config = dict(
    train_examples=42238,
    color_jitter=0.6,
    avg_pool_shortcut=True,
    projector_hidden_layers=1,
    epochs=28.2,
    lr_schedule='cosine_restarts',
    weight_decay=0.09,
)
Rows from block 3 of a small self-supervised image encoder, named by matrix and row number. Rows with one number belong to one channel. Each number is 128 + 24 x the weight over its row's rms, rounded and kept within 0 to 255. All counts start at 0. Numbers have three digits each.
After each channel's rows are labels from the 100 images, of 14976, where the channel reaches its highest value: "patch colour" is the nearest of a few named colours to the mean colour under the peak. Only what is clearly more common there than usual is listed. The data: capsule endoscopy frames (Kvasir-Capsule).
# convs0: first 3x3 conv, stride 2 (model.blocks.3.convs.0.weight, 192x96x3x3, each kernel summed), inputs 0-95
# convs1: second 3x3 conv (model.blocks.3.convs.1.weight, 192x192x3x3, transposed, each kernel summed), outputs 0-191

convs0.183:104124096087102101121201139119139106122095092145128121142099158111144111093164116124121144098126121096126096103116120119153159175123160140108135094096097121091101104177120110115090124116113125084129094117126121129156115074152130118122124095131144101109097116142133163106121090123132148111
convs1.183:140156119121119099141121111147125102166092150134126132106120111127101132132118108076124140153095108097142136110147109128146112086096100111111137109168125135168102142152106118101114131134142125089134110135099082133104132130103070114217096104108120134125119099120143092154137099101118141118125096149120115111137185126145114144114139113139153141135127127100116125092111122112140147140101130134118107160152141112100127149136104129115127123150121108100128131146123096157158077108144165154136111120128107172120149054076117142128114115110017076106129133109096115119122113160128118144
patch colour: black

convs0.115:133116082101109149101159124135156112099101077144142083121091122124143103107109052113141117096140114101123081096124104129132120170094109140145137118113078124112138114158114156112105134121131134103144088114122123090169140131095141125106138087146101115163103141148102130164120101121101141133
convs1.115:168124112153117108118161108144120145155143144153163133132114129170152122123147107153123140161092152118131156090144111145151095090111101132118154131157096129113120128121115113122127132147141124118131134155132122128144143140104169143163067128083125124125085095094190123140130091088119145132135082137133090110153120122088101123116122061127133146141122086118086083142118083137132152129168115141086120176107119116101134061140139119173142121114100123129136137139141056181132097099148155142116138147100132133111120106094120128142152108114079115133134140122124074147108102146116108152
patch colour: black

convs0.167:099115093076103112123195136112149090113099075137138112129104144102141111099149110116118143079132111082119075106115112125144146181113142133115137098101096128103121110158107124128106120128108146084125080108119113123144130078139140119124132107138137101131120095148118164135123078138133147129
convs1.167:146145123115124115148116121161144113175107145139119141124130114149113137135130113093143135154103130097143141105163119125150088084105109121129138127174122122148127153154105101125120148133151147102141118138108093130125149132113074116210074104107140127134122090121142107151141081094112142139126103158120114108135160134114127137124137106142157144145115120108116077118096123113140158156097136145110103175160118100095146139138111125114130125156123117113131139154143065157155079116145159160144111140107113169128141068085114116148131106102029082106131139101095114118131099168127131150
patch colour: black

convs0.113:167164146150141158123108095108151167118123167142140148141157168160114125104132133131123109147148158166146149112153140149142126115155132169150140111119135112174171140132143181123158146127115156134145171113124152136144156171134153167165160137101138137158099116147136111166140145136101180160
convs1.113:106110100119094151140143154114111121158130118112163128127128112091122108145085197126120133098125105135125108161077105122111134094120121055132083140108130122136112147105134139166128086118093111071117142110133134119106149153125144132084112115074114140145124148184106128123078151151143115113125123104136161102101109162154137091150151138155071107093126100145144139102114171140116121100147112106090139114118101131136138148129095112117106144130117152116119109114137104124105152089157115096110094126194173143170109126123129132125094150143137084163146137117125127130143111139114185108
patch colour: black; grey

convs0.119:078127119118109111114188152103145119146090091148128085106151123131152103129120105109149135080147129117141111074136150161154118170100121119131171118093092097097129131156117149152106119119125156117142102094139142092139121092112095157152111134143110120100145088148110164157130114156140135103
convs1.119:126123135120139154154141147170134145145123087115084110122129105131097137127134162137133122146149156140168119080125137092147142134125071142106122130113138116149127173149132107175117100131173135100115141165114125107141147107148106116159143126123130114109098098101125139118137120144110135167122120138109142115127155133099070129152105120089163110155111130074153066165075115077130137153112143117120107170143116122079108083126173124110142138134139128130116147168138128126150086139124109157126112179126123141171165093107160122145162114105075127081132137123069112110093119145159118135
patch colour: black

convs0.62:094122100116108091119221154124159124119105110135121104129101157128159131081151118136125149107150116123118118128131114111164167185106160154117128067112112136109110119182105131137116150131101150112109112116127135113152131073143147108114132104124133119117110127153136184139128116138151157125
convs1.62:141156126110137118140120127164109116169081118127103130120124102116092133127119119108132136158110115097147137104143101124148109086105090122116123123150127130166104151150109099133123127121149130086128122146075106122098130140111069105205105094106127126129125095114125092135142109099121140110122108144122116114122196134134114133123141119136152125137121139102131121114123133102140148147101131134130099170146147109109130135130104117096136130165139126100135134152138096159162069122151152166135125145137115173130141050102106157130122093091019083110122146102087116118121109169125135142
patch colour: black

convs0.120:101103115137112125113112128205108119130111105141138098144075136115153147117124135134146150122165112121112118170121104138130110118099133128114093097138123141126141189137143139161191117079108078127111108145133116108169152105116085113129107142149123127094097160117171121092112142126109138096
convs1.120:101128133110114116129049087110179101095136098114082121119120153115122152092109102132114102139120101125120130094129128148141081118128127157112114114126110114098112123122106105120109128125115125158142135084132123114162122099149130105114108079136115134111106080082079112131091130123109112159103134138106123140094116118057128151112124070134109114121098136168122088125104070106112109117117145144142118076105118127112123130147100159102139112107128107148103119109102088119123133136078107114132143121051131135102104126139107080127141115113138121128120146088157099101125112103128065140
patch colour: grey

convs0.87:099121102105104089105192106146136118153089111139124124162088175109146129119175157152154147137132144107139108137108121123156164142123184160103111088115121119127090146149130125128120140100127120095098100112129129139141134077174122114128144139117163098081116151148152168112117102140139150136
convs1.87:123151117115126104129109111140128105138078140097108122092118109095088143111104116055116134124103095115156117115140109136114130098108103121102098100149156132172096147144105138108111119124133120104119121110100086117097113126120048115198116126118112142117119112124102082126141122128116125135102131135103148123123185113152118122113129113123137125098134146102126136095148122106122128138065122124155105131148148092120102163140117105114114122124137126113118120136100118112152103138138134128127108129151108166107132059091117169111082111117032048095143109139128128128116118133100112123
patch colour: grey

convs0.179:094118112083118103128190134124137093145121092133148122144114156098111112110172130155134145142111117085119086134106118127162173174122176156100122103116122137103104112152115122112105104148121135082124086116124117136153103070162135104106111135133149094112106126153149156128114085146142143120
convs1.179:140167104129138112123109120132125112150105155118130130101116107130099126121106119051120162137106118117150130130144103134126123088090112104113128117167124153174096133151113102098103129124119118099125115121100081127110125133098055118206097110124117139126121122135123068136147116096109130126118095140113117108141187129165126117116141124146139139107130131119115150062139136121131143138074129137128102135134133077118119159137115128114144110131105111120127148124115109135154091122133145134144105115148107164114115073072125163121099123132032056096133115114131118145133130155107128140
patch colour: black

convs0.122:104136114132127119088139131100129131171104108146119070123107137139140133140074106087119102123138118127140122095137149104144110115072101113132107132129109095081101090169105099118088168105144115135111108095146150068139098119097089117107103121108091132091150144118110126104133130113137110104
convs1.122:146140128120101125145140134139122132122121094115083078131138123123130143136135108117089118120140141113126115089091121140141156133128072120101115106042120105137129148128121145122130061140158081120134118140130122112124116128139127132117151117128102108116125134095128136115131101130108121130115142070135125127099134107152040129107049169052144108156140144104150162162123107079135112106119119110149124170160128149128081124132139136120131126143146119113133136155113158134126098133114140140102118154128129154126159109117140129134121087036098138086128121153121135107089150154141116111
patch colour: black

convs0.156:099115160136157094128083119118093133138129147112090145111147107117086115126112132103120132119110104134133148095122129110072096086143097085109156126104146112097101093118126090113082127097142115128164155146111110136090098097121080150144095130161126119106120145093093109101121132104122098094
convs1.156:155109104155118144131134149071116178064168140114120116114123102141132112153155173134123143085139181190168093136108140144131157110164111079134123115085141105143139140138157101144123101094152138104125158100151148095176107130136123124092139147146138079075114166152141147104132163108127115143122132132126120123139105149120094115112114135105138123136134134094126104147089134091135120138113147127124116135183092096114132127125140134149166116112157131145130168168143135113107100120120064130106086133147152140151107163096191076143143131107161125117148125129111113125133131113140132113
patch colour: orange

convs0.170:104113094075115127117196134103149092143102079147129100106114120110149115121127102095118125070139119083129076093130133112132122189104118117129132109099085123121122112169089126131098121124123135089130084104145130109138132092113138114112144095132115111144139112135102147135142081135129136139
convs1.170:149133131120126107152126131162129121176104143133124136125131120156116130138142127113148130158103144100141141091173122126140101096118110139116143128172124123146130156157082101136118154137158156113131128159117099141127144120111084124202080104107145123127125082112156119147147071100109137139130100166114110120137153131110123119130144103144161141146117125096120066129099117108127154165108122136114101179144115116094147117123121111121135122162116117124116143150150073159156082114131152160146127143104119155139153070095109123161145113107025108093116147102085117110125104167142128147
patch colour: black

convs0.98:122124129142130123117110127099109127158131111117114099084122092129138127157067113082120096133122110123113133101130139096105084102106079089116105146128132106107107101132097101124099124111148120150108107101135139093108108127076101109096112115112075139094169138104083093101132140114138080108
convs1.98:135135132135117121135120142116118136086134085104087075136139110122122123134133101114083123103129142118129109093078126145134166138132088125115120120012118092130133141116120126129134063119131082154129117119144129104119114132132124124073158127149107104115129134096106130105138104127118115128111143055132115148112135110152068115111064161063131109147142155120143177166156113079131100096113119102154132147168135130133083150121125136131131112136141116118133136134110163116114111147105131129100132155127129155118139118115136133131117096054121142087128125142132137116102146143135121106
patch colour: pink

convs0.10:133163114128144121134125142147144139169122117151121126127109159131208146130110137089101148131199125127129125149126101097149108133127113127094121140169104133134107158155107163159141231108153133113140115133133146124158147121113119116132121089104116112128118180131127099128123116130163139117
convs1.10:112136110096127156123123099156123088133070076124098140131119152081114131112103102148134080122157104086088137117145127088142069126093116140147119137129122127098154146129106149106158133092123142118144139162110153110104128142160116114146133097131138126146175111091090152158089103145153126084145163138131183141108122153136108131139118144119139098126120142133202104145148165155130146142126149128144145127139134162148122150103068135092131148176128131128149120112151132133118126113138123140139150152150108133119148075187083144105144109066128152170097143141106153104134133130132152124
patch colour: black

convs0.176:104110108111112123116099147108090105155116115113107144111117118095139127120126112118102118141125091098109121101080118099116115100143118119094085132130125105081088115142109090126099139110152111108091111103094096136099125096118084104097105091111124091091131132118092093094086109114172105097
convs1.176:137133065130064132138121147104102134108117128093145145147144130092129113160123127111143105083121153136086090156131137144141138111135121075149094149127135085115145124114131155150147122091121141123144131110134141103095123165110065117135129126136151077148152187165105140118106103128154115092125139131129142154108069145149121132130135187132126101099141164148142128130142159135133146133070130110158159109155152098144144158125095132132118091157149130108158135127152133115061129051149098104106137111162142117122113127141128121123100113095145158151120144130128142113139102159125165087
patch colour: orange

convs0.47:120099085110114138110150130143146113082106089137128106137085131118144111087129036130127125095158101100112090123122102134131136152112124137142130102129077150108142110158114151120119137125130136109147104115107109112168166123112153109092128068162120121165083146143110135158118109121111128128
convs1.47:154124112148124115112160101132108141141140140158167135132102134153154120113147100160115123154094140110118150096140104158144077091114107140123151126158089133104110108117125113117129134143132118125126123133125126130142136137101174148161056127095117133124088097095193115144122095079124148114131088138143085105151113123069107123115118065126124143137117091120091073132126087139129149123163116135095125171108130118118130072141131118174140121114110123110140130134131048181123106113159152140105155141103120134101112109100113130132153113103087108139134133122127076149108093139107106148
patch colour: black

convs0.40:099130133135108122144131128133136125136101126171151119119151129127078068110124112125104164091093134125156127098129158171166135135114133135127151100077106140093108075118130131114077111114100131133159127108133121116162069131131090147139096132193121120115115101127160156114121133142145141086
convs1.40:121083114147107163122143117096129182087162109123150112112130112153133113124142192138104123078106156184151087122097119123138140077131075085116079128101119109122133124113152091165097082113135111081118150123131120091187150123134132135107124109102115078083114155143144119115121174124132100163128112125121145125127118141126083121119121106118131117116118132102099127139067112119122122121136134113122116119133085085126127104144147134157126109120132134141136146157129119128087151111138073125095125114143157139172114132074179109138146142141118095153160136148098105135109092104116123111
patch colour: grey

convs0.162:082090135179093117125140197119124149142142137142126113129138177147141147085130112139101157111126133149146165120148141129170153143097147141128091079123125103124132114129104143156132138132100139168112148148128139078157118121140105115085106110139113152130119117133157168150138172124185142106
convs1.162:098133153111129142125146158105079136093128084095118098172124115094084079107094148126080121112165122138124111127044090132118150145120104100122100117066118120138134136126138114161105058109111058102114114107105105130125123133107132099101146090117086133113133129122102109111141163140112098098116128080111138139106149149132103137150111144114108105131109136132175147133140151103118091073123115087121139125113131135157090119088120143118118127173100128109121099112099139121108140159126125099125149155172123147138134117114148109129128118098117113108088145111111122108117112095116164105
patch colour: orange; pink

convs0.51:120146135139126115106128142123122137110093138182113112150122172137139141124129140137112152084150163140209149091141182160163158112112144141148135094119115082137148122155135175136132162142085173133143165122144132103147157141132093146148123127151124140132081120135141170142152142150130141121
convs1.51:107104132129131149140179145090085146118152114135122097148124130102097092119104192113078131103159132149154108109055110137111158145153090106101119100083166123147156135111142133172099059111131088103083135082129101112144131121150142118095125143108090142092121125150135128112151180163111093115108141100098151127126110143130100117156104115119084120136112121095159120143102136079107095095126113094117142123130085145121095132105150137145115136107129134133102103148107119113121134136130118107091107153162130169155149138106175100154120152108125109119130113137122118114110134096137152108
patch colour: grey

convs0.159:126104137117134127139096108143092110085150093118137126117145145116156165102134128119088152125172115096124091221117125126107109094131121104114130111188128205099152117107104102143146104179120126112144106124123115139137161110123097116107101131139126118113109116108142115120132113139129117095
convs1.159:129116121131138101120169115105085140112155107159132130127122115147143097095143103130132111120087134092102130103137095185084086112132140149122151135130090128066143110130111106140121138135128139163089113110133115126150124106119147146120092131127135133106131086093178102094149116082112117111118117138135075138137077124005130101128136062126116126121106130105076061149129129121097124142118091106138127143087119113125126101104127131160130103130106107124130132122140079138120141155146119132109172120110112130097106132131094111139129139118106114092111111133156108137124107113103124116
patch colour: grey

convs0.108:154170095121143158128116119143157133136118115155134116120098146129197145117096107094112136128193133124125118132114085098133100126120104130126101137150094121106120149160093150143138210104176120111112119130118130112160145141096130109119132080088107108128113176144118099124108113131143140116
convs1.108:114136091105100159109147093145103114121065088148104129124139165072124143110098093139114062136137133093060134106129114105136042094097114160134133140134117122083148134120111146104141120098116117117144123158104146104122129144165133109146106107128113139140151104088122140149076088115138118073147148124127179131115107133107110124124119141118124081116122135140182092135118132156134134113122132126142150110123127161155115159105081115109136129159128127124159108120124113146115117100147136144113146120114123144114142072173082120107131094084108146166082134150115134099121122113123123122
patch colour: black

convs0.105:093117128172082097094116101115109157181071174122103123148120141147126125105118178117121148128132145168173170159157156107124111090119130133122099094128126114126120107134123135124114119074101106164117167080140154105117118105120110119130122152126124153095144118109129115113154170117137132136
convs1.105:120117144116093126137149144096107114088125109103134108121132107089112099106131156102091132092141104118112100157053114164092153120145126092129104086057146128135140125146128149144108071103129082099107119091124095140104102108113138136083139139114102141118156148137128134100125147163113101106119125088118152142103112135128131125120111142111087122109108149088103147115113153119093090091118110103147135107157117142144083178124134110142076117146161127112111090132094136090129148149147124114115137117173099184140127135128129128122096140107144116120153077161136176108144135102090145111
patch colour: pink

convs0.169:117140131116143109128117159096127143110190118115097133080134133142112184119102147067092116112116128126158129111126139080091076131125086089129138119134143124122118112146079106158128130157101134102153142202108128133106107094120134120144099126105112111143115142092098118136127105117097116131
convs1.169:139102107165167057138145163109138171113162120111129114105140080163114092135140149095151128095088110128161106088134141174101148138139123104102129081105122127114125148143108119144131125124168152118087147147159132151138088077119096120096140158135142131082137123120138127079117138164123107183104121138113114156138100107107120099103134136104164148113149156098094103115126160101111103153088102101129113136132123119114110171089128136144107125109117131152097139107125144084126131139125087117139131119178149143134162120100114141144086185160157126090138107118154146111101145111122142105
patch colour: grey

convs0.152:175178177142165172146098114092128143143150142142154161134189144140093115122134131128143112156121165145152139107132158161132118116164128152132153138108146109174171130110157172118160116135141139133168144132123132146135145173138148178160149160125138126146112120133135099161123139145123144156
convs1.152:080114104126134144139156162117097131164136119118152103116117131127114110145107208134094133120130113166141116143067101133112143114129121072117089149110133136140113134101139156185136083131116098067112136136125129113121133166116144148084125113090094145139114136163111114132095162168154123118139098111131152089114114161160133114155143128156107101115135109139139147100126157130121118095153102090088118125096103129145133152121101110124129155125124168108125137125120110121114184106153115092104098131179180121165140129109156139138113159157125087153150163107138104147132103139148181111
patch colour: grey

convs0.75:118091137113140119165121142153110095086149083110143113133150122107135120097130100132141165102144090086114089136123141162130129124122117107109188109122125174102176107134133140148127104173129161119196087125125114121125161122122134137115099136199124130131120131124122124157135112163149109100
convs1.75:137113117133145132114168105128114134118161122173151130118106116168153115102128118147113106138114136112126138106128100143142077110121109143126159126145098142089130108127146095127126124151121117134106108116109120130152141122117153137153077120115111136113099101098185093139141112089111145125125094133141076102152114116011093111127104050110130144146112103106108047134115103127135140133136113127097118158116121105128121096139154120152144126109111117122131144135128056167120122136160133133113155136104108144109123120097124128124155122114094085106131125122128070146102072119115103142
patch colour: black

convs0.17:134121076098099147091155098125154124123090094156148081103089121133142092113102066098124123100134113108119081107139114122127097163094101130153128115107072123114107123161102134112120121107135133098124096074142142093146123123088132112110146090129102118131121131145103117139136097117101148128
convs1.17:170140111131106126128099106172168115169119144130138132121125136170142157130136096157136141164102146132132149089157126122161088092106098140114128137155099115122117136138108119125124137153136137125153140165136125134145160142107168137170072105085132113138098092091141131144130081101113144173125090136124103117127119125102097123118121075131146142139122110138095090148110082127131157140171127156112101177130116118099144064162136116141138117123104121145123133131151048163137100092131155150154134161069140133115120103097105124148161099119074115132136158114130099135124110153128104158
patch colour: black

convs0.35:077131133124124089122195172125147126167106096113088091090147120128191151113113122120133139121175117121137111117134148112141127173109119124108135100122136116122124138157099143183122186120123166118119102121123148096123142088106126134136109114130103110097145131125087161158131111130170129114
convs1.35:128115151128142137147134162172110149138103083103083123128114108109106128129156169150137108150152154125157116098123132097143145134143085142128110124107137118146127168145125132187137104113183139089115154173100145111107126123120082137157152107141136088123127116114110134113119113149137140132134128146122162135098154163114099121145122149112171088140132160084168089158103143082129139149115122101142124173129150123109126086121126106108150147164157149118138164167145143124138106142140084157132136175160146115168154084140136153135144119071086146104139155117053135101123107158151148119
patch colour: black

convs0.164:121094172171149125174083171135099136124169130123120139119167123133100113123119108120133152120087118138107163119133124102096112107129115111103142114093159147117116109097124128140129079104119071166178122139111118129126095108124131104095103123183110148126115096104130092121124170112139102098
convs1.164:122146159120121166105117126109156139072158138113177117159097137143154099077114148123080131105144153164140115160068112135133122140126121092133117119118122116130109110139180096132108096127094080119143126066102107139147141122096141121089118102094096157095117139121121106143133169118118108143135117115143131110122146139116144143129134030156105148114090103137107145097143107146123087087129143143089118104127118104136114152155155141129135116128110138129127123121085104130115161163144134090145139121108113169125097148092164096127135141153135086136139134110136094160165107093090118153
patch colour: grey

convs0.71:130150149183122134120093126101114161131112152154124097134128116158108089134097125096129130117086158169143174122156158104099103100091114105124116118107117117121114106128126119110124076099118081173140144084153155094122101123115132103102119141138098159106135115106134087100144183118133105134
convs1.71:131146150126117125122141124115119119088129142117149093131128118124131113085113130112057137118152131134126121137042115151123151136123122110104122085066131141145114121133146120116101068122106051105125122105116097153124119121102153115092138132102065170103113132096135129135133133133120113115125099077131121117112145109145129136118109107115094148125111116102098169080125099128123076069130125137112127113161115133129066183134163122141114129099129121123119114120054144120146138157136172121124125106120103184122142125093130133114117139147127096135127089149144125129130137102101083136
patch colour: pink; yellow

convs0.32:125135135137142114112099122097102128150120115125108113098128101129132125170091107077109096116123108124117135091132144100103091094117086071118119151133126103109098090130094089119094128105158112142123113096138135117090106128111102115099110109123099135103155129094077100086135135102132065102
convs1.32:157136119135109130144125149112117136076135102109096095136145109135134117156130115107097120090140164128124097099096129138142181140135075119125124129031129091128138148127127123126133073119142104152143119127136129100115123139134106132088164124157124083117119134108115132102146103124115110123123143083144111141112133127149062112110082163080147116160141150116144171184138112080141126119098119109153135165188119128124098144120135141127141110135150118120133152151128174121110093128109101128101111164131121159132141114104168117139114091056129144073130123143123131115106147163155123104
patch colour: orange

convs0.158:131158130140114146132133125126130149101118140176149115159142183148119134097139126139132141110141163145184139091142171168176153127115153160156140081110101091133158138143142168137143147145108176127150160123142138102169149142143102164151129138153137129123084129150163155143138137161125168126
convs1.158:084100113118123168133161148089103137128151122130141106140120131086098098130094192115084129100168129146148101124064107131116157142145097095111103128101159115151150144125154136174101066121115099103088131068127106118141140130148141122099127129100098145105121125165123118126137177159108094121105140109106150115114111160130106105163109122129072099138119114128171118140112141079105098104129113076118140129120087133126112127121142138130109137115125144127100090141123116114104141117134118092092098148161153167154130142099185097147113164106123090131132123133136110108128115102135157096
patch colour: black

convs0.78:152139126183120143110107113109141169116112173151131089123122125169109110113088119101120119119103155185139178129168143114106104107087105131150119109109108125146137117143124137115135103108104107179137168115160162085127125146099152119118148123117094169140122112124126099134159185120104136150
convs1.78:127150140123116111129125130132121116135118152125147093133116111117125129094115126123068156133132113130126140139023105147129141130114141084125125087067125136150095118132134134104115066128109047082132128117119101157111115140095174125095120132074064164150119139119124136141124140116116132114138092059143122098114144117164143123124123112129089142117112103116101178063136132154122095053161122132104121127140120144133091167137132119130114141117130123113119113109077123127142132141143184129138117112128121174120108131117121142121116143147131112144136112125125135140140150124092123140
patch colour: grey

convs0.2:135112112128119116105125085137134122184073107133135123142083115113121075144122118121197123136089150115139125104106142135115099096126124135110131130071097097114087133137143134105111115078151101125132092077142133137110101114132126116118152155153131115064146159137111094102117128144139110138
convs1.2:121140121079154115109092123164153124136089125084135129066123134126110195106098143128128129115116092151155101111144125128126123113093069145107058112149128183152091087127137151103119107152107124115151113124114138132134138121124145140186119130114117156130110142112101128142122137162133103187124118133105177112104149105124092114103117108109156119111131141105123106110132131143151157143141138145143094136145130127118098129164160092088133152108110127103133143110095116114144123133128142140154130145156099136142123101081129171102154110161095040128144131163173126143095111126097116141
patch colour: black