From a checkpoint of a small self-supervised image encoder.
Model: 12.7M parameters, arch preact_resnet, norm batchnorm, activation leaky_relu, depths [3, 6, 3], widths [96, 192, 384].
Training: nadamw at rate 0.0036, 9300 steps, batches of 128.
Rows from block 3 of a small self-supervised image encoder, named by matrix and row number. Rows with one number belong to one channel. Each number is 128 + 24 x the weight over its row's rms, rounded and kept within 0 to 255. All counts start at 0. Numbers have three digits each.
Before each channel's rows are labels from the 100 images, of 14976, where the channel reaches its highest value: "top examples" is what is common among them. Only what is clearly more common there than usual is listed. The data: capsule endoscopy frames (Kvasir-Capsule).
# convs0: first 3x3 conv, stride 2 (model.blocks.3.convs.0.weight, 192x96x3x3, each kernel summed), inputs 0-95
# convs1: second 3x3 conv (model.blocks.3.convs.1.weight, 192x192x3x3, transposed, each kernel summed), outputs 0-191

top examples: finding: ileocecal valve
convs0.79:166139105151129155111106138094149148085118141163136095136088131153107091118095066109106100103091127150121153084150131104105135122093113115148109126097083108125119093160112125110118110122117120149130147139157149092138098141113156096082130099105092151150103100120121117123147158110087115132
convs1.79:164172134121128108128109124152143110152111173120154101153118108154132144121109100118078168143126118127136135112062106138150146122101125099098128091098114125163078120130130138099123082148125062087142128143113102172102131134096164127110129124076070176148106130099146125149143127121108128128137085080149117108124160095177125129120118115130115155135108114138114177079139112144133105074156132144102124144155129137129096154140144147123116130105112116128114118116088133154150114131150215135157126119120107183106117110085118140122108132150116109150127131117125107135118154151119109142

top examples: finding: ileocecal valve
convs0.132:129083130122144113144127103108116125070157136096128156174118159113092122102160115139124128105088101111091157089110101138113143128143145131128159111100133128090132093114142116083099106159121154113153147131099092157127109085170120147151128144145171125131068168146127140122120129153090132122
convs1.132:132158080150130147097146109071131123077150173141131124110113117147124100135133153053108124106145132126169114129122136153126137114140118116110144090156117108163116104135156096124099116108125131107098143081124097119156108112127085118133110171147115151077105139148148127135147134099088117127111128142129119102159118125124107131106100115100119120141129110107107039118108124106122103135036143123119117118146118113135113152114156124140136120098117108163127138154114117134124097135117103112120054116120119169135110125089167076114083135126125110091125082136141101119121127094109114113

top examples: finding: ileocecal valve
convs0.182:136147160125168126142082147080108140126202122109111147097174130136112165117106153073106133136116125130141135123128130101078070111145083083122164129149139123126137119119102103142139118161128140115181135173124130144092109105127135142145113136123120118148114139096096095148126121120112103134
convs1.182:149111093162183066144156174121123170124162133124139111100139081182120082140131160090150143092104121143173109099128138174110160151125123097105139081101126134118129139142127120135117121127164145108096141166151122152131093095112115110092146160128140141085142128125143134094127145162116102172122118132126110131135110113124115104108134134104173157135155136083102117119138170109133103148104102110106114156125117134114105174078148127143125155119104135148108155099128149102138117130131096116139110148181150134142162127093136146147090181171155110092134115116155140118109161118133157109

top examples: finding: ileocecal valve
convs0.109:137125141092156098131137108147126105081140109116093158177098164102133148131149123142114150094131122095095117095105090110115163119153147135106162132123164139116120129115146131112126163131111143081164122155096098163118140109162137126164130105128173106141056154135117158123117097126088134129
convs1.109:132179060128131115113133103070123100077121151117106118117100120124121112138133119045116120099148100116160111134136136141143147133127130096116154094143142131174105107125132132097111134107130129099118105076124104113120101105129058116131141152140114162094122137139135119142125121111107115113110123138130123106143146108157119131112109149110127112133148119108139099110128127104124099126022134113118137120148129159153103187095130146110124134116144115126137121124106153117132097116118144108109048119139100179114132117114152087094066122106119126099116091121146115100114163101138118131

top examples: finding: ileocecal valve
convs0.137:146131135183133135116088117109121161121119164146119087119129105160116116128077119094128116119105144174132176131164140109089097091090090105136131117117116128143135120144125127115133105111119105183142155112161157088108125139093138118115138122123085172129128122104112088123158188117110108137
convs1.137:132158146118123117127126127138121112127117155127141087138118112126124132098113117122062154139139118129129140138024108143128146133115136095127134082062125132151092120134132133097118063132107040090134125121120101155112111139099175123092125131089061159147119132108118136139132130116114135118137102056142119097115149118170134124118111114121100139122111102122111184067143128152125093051158124132105121131146124144133090167134137123120124143113127124112121126112077129127147128150141185131140117121121120175111117133120124140118117138135132118138135114124130132138143157128098118139

top examples: finding: ileocecal valve
convs0.16:121120133084136097139146111146124102107130114145136149178118174099101127113187136162137155126109135090124104134103117141141177137140182144104148106116140153116108123119141126113117102145109128076150110118119107167137116091189134116134124139148180102125066134144156152122118090145122136124
convs1.16:127180087120141105118118115097117099110110174120122131103110118128103124125111110034120143116122090114152119138144104152123131112102135102108132100167132148174101110139122117085091140124112131097115106086119071129113111115102059118175109134127117165106122124138133082139142126103094114125112112149117114097141164110175135129112132135136132131121133121109115138081134124123124122136050121127121113124141127103127110180113125134108133119117113112122127129115100113131146097129120157107133065110128103171103119092072140128110075127139075064101118094112148118136120140116119118140

top examples: finding: ileocecal valve
convs0.154:131090135102148108134124096115106112070153127107121157185111164103100127108166129150135136110093109100098134102102092142112154117143154130118163110110136128106126108104153115095110111153125146090150132125101094160116120094176115150159135142134181109129071164141134146115113111148091131125
convs1.154:128161084144129139101133112076135109079140177124126124102112113140109102133136150040111130106141120128173113136122142151125146122144125115108137092152129113171111107135154106119097116104121130107099139076129091116145104110125074117134119174147115149079105144151130127130146139108091117130106131139124123106152124123134117129108108120105119116131130117106106051115114121102119100133028139123124117110150122112132112154114153122132133120092122111156123135155109127117130099139110101109120047117123114163134112124094165084117073137133126113088131073134140108120124137098114110115

top examples: finding: ileocecal valve
convs0.188:130112138076148114139128107124112093102137100124122165179119164091098118121175123155141127127096126079107098104091110136115161125158163136100146125109149125106113111102146116100103112136133125071148099130103097169126111101171128125143121129135178093123082144136131135109105083129104131121
convs1.188:132174068130128124103110113082127092088121178110133126110114108127108121125118117019112146107137101127152115148130125150137143120118134101114136094159130130178107102141143123097101127108112127098115116078120083128119111117103068117157126156141114163098125147148124107132143137109093112118106112142124123106142144116161123131110118140121124127123139121116111100084132133114127112129039137127123115114159128113140106189115141141123122113116127104135131124128102128115128098118118144101133051097134109180104107121078156107107068137135103098104117085131146119122128146107115117129

top examples: finding: blood fresh
convs0.19:131119126167115132113105138110117145116113138138122066112116100146118106135073102090106115090101119153123162113148130102104107108064094103133110125107107115104113104140105124118112107118121105169122138107144141063120102118092129093087113109129074159123132097113114109110144171114119101112
convs1.19:132149160127126125136136126125121121093124141134121077142134119125118128101124126119053147139152137134137138124036120145139158134132122119091143082053127126152104133123133119119112060126127050111126131115122108143120116123116154112088143135108064164094102134096132142133147133124119125121117109069128123118118152103155121131117111122110105142138109119107112173095126098104128063061136135136117125119169119144126072168124147135132133135098128119129122124136058153134152121168126178138121120125113107189123133129115136122124128119123127124119123099134122112129120153113112086139

top examples: finding: ileocecal valve
convs0.103:097101143201117121139114153131119150134145142115120082114147109147141132110084126122113133124119113162117181145138118123118116113074108119127115089126136130108118132125108142139132121118126117209111136127121131058135114112094107115102095117138082169105144112120129126140129201121144116103
convs1.103:102134167126131111118119133116114131083129112114111071140119121092114115091130117130057129123141123127131133121031118147128144128143110118104128089038124123142112136117133117127118047120122043124114137097137117136127098132123149116087137128126067152111126137106115130134134139117125120124111130053122122138116143113145108130114085141087103117123121136123128162089147128108127071049136126115135134118149143135140069165119117133134125127130143129116134109123062143118130132175129152127120144119125134163112106133142124130117134118106133139127123114123121133122119137096090120127

top examples: finding: ileocecal valve
convs0.150:127110118053133133129132098114122075132128081118130152141127142074116126124156126139130118135113118064104068124074108123113138129149146136097126131121134123114113123120124122115118117129146129061120079106105097154114125107147135120132137128112154069128121122143118131123091057132119141134
convs1.150:117153074124101116138113152098131113109118177106146150121134112106120120140126132040140123098129117133120114158154121166133136121113143096132111133181142128160127129151125133131120147121116151115138118086133094137122124143090035135192103138143141154128146150170123107127127116128123117128113122166131139120120096150147169131134163149169129129108127150140114084093143163123123138144032123127152129115162130074149135186127111142128114105160133126113137128115118113121105135108136128104146086100158122157121106106103145116135072138148097085127133111129150150130163102139126158114

top examples: finding: ileocecal valve
convs0.18:130106149097172095124131075112124108093157119110098148160113165097130146135133133123097150106125105099089123105101075101110137113140131126101179133132156145121113106131131115091116158147119158082172124131104102151111149109156117140169137105113166098141083163134113151117113100135092136124
convs1.18:134166080133128136125150118062128108071127149129105117120125126120125103143139138056122118088153136128166108136128152140121148135148123087109155103130149118169123128120144102106103122096124133100115126077146112108140104113156075093117134168146121157075120145143135144134136126097108115123104143133123129097152130118150121123117119138109118114140140108104135070132115126101129095129022149129118132113160109143149108170096145132107129134112137122147140126153109149117133088122104119116109040114134106169134128134123165075124078116121139137098117086133144122106117157097139124122

top examples: finding: ileocecal valve
convs0.86:154133130182133151119098129108134160106125158147130081110131102162115118125075103096120106116105140174123173124161135115098103107083091116148123119113111125130135115145121131118131105119121111184131157127153153074122118145088152114108135117119077171144123115120115094132151186120104119143
convs1.86:125156148122131108130119128139119117133115147129134083143116111126120133101113114131064155148135117131132146128027107142142139127111136097116139085063122136152085122128127129098124065134114041090132126125126110154116109144100176121096123129086061164141115132105120135141133132113122137116132098055139117099120151110170133122119115122120103141124116103129113182069142123143132089049164128131101120134145125150133091164130127130123130146111125122113126125112075129134149124149137191134138118123115124172112117129126118137119123134135133124138130117113122122142132155128099116144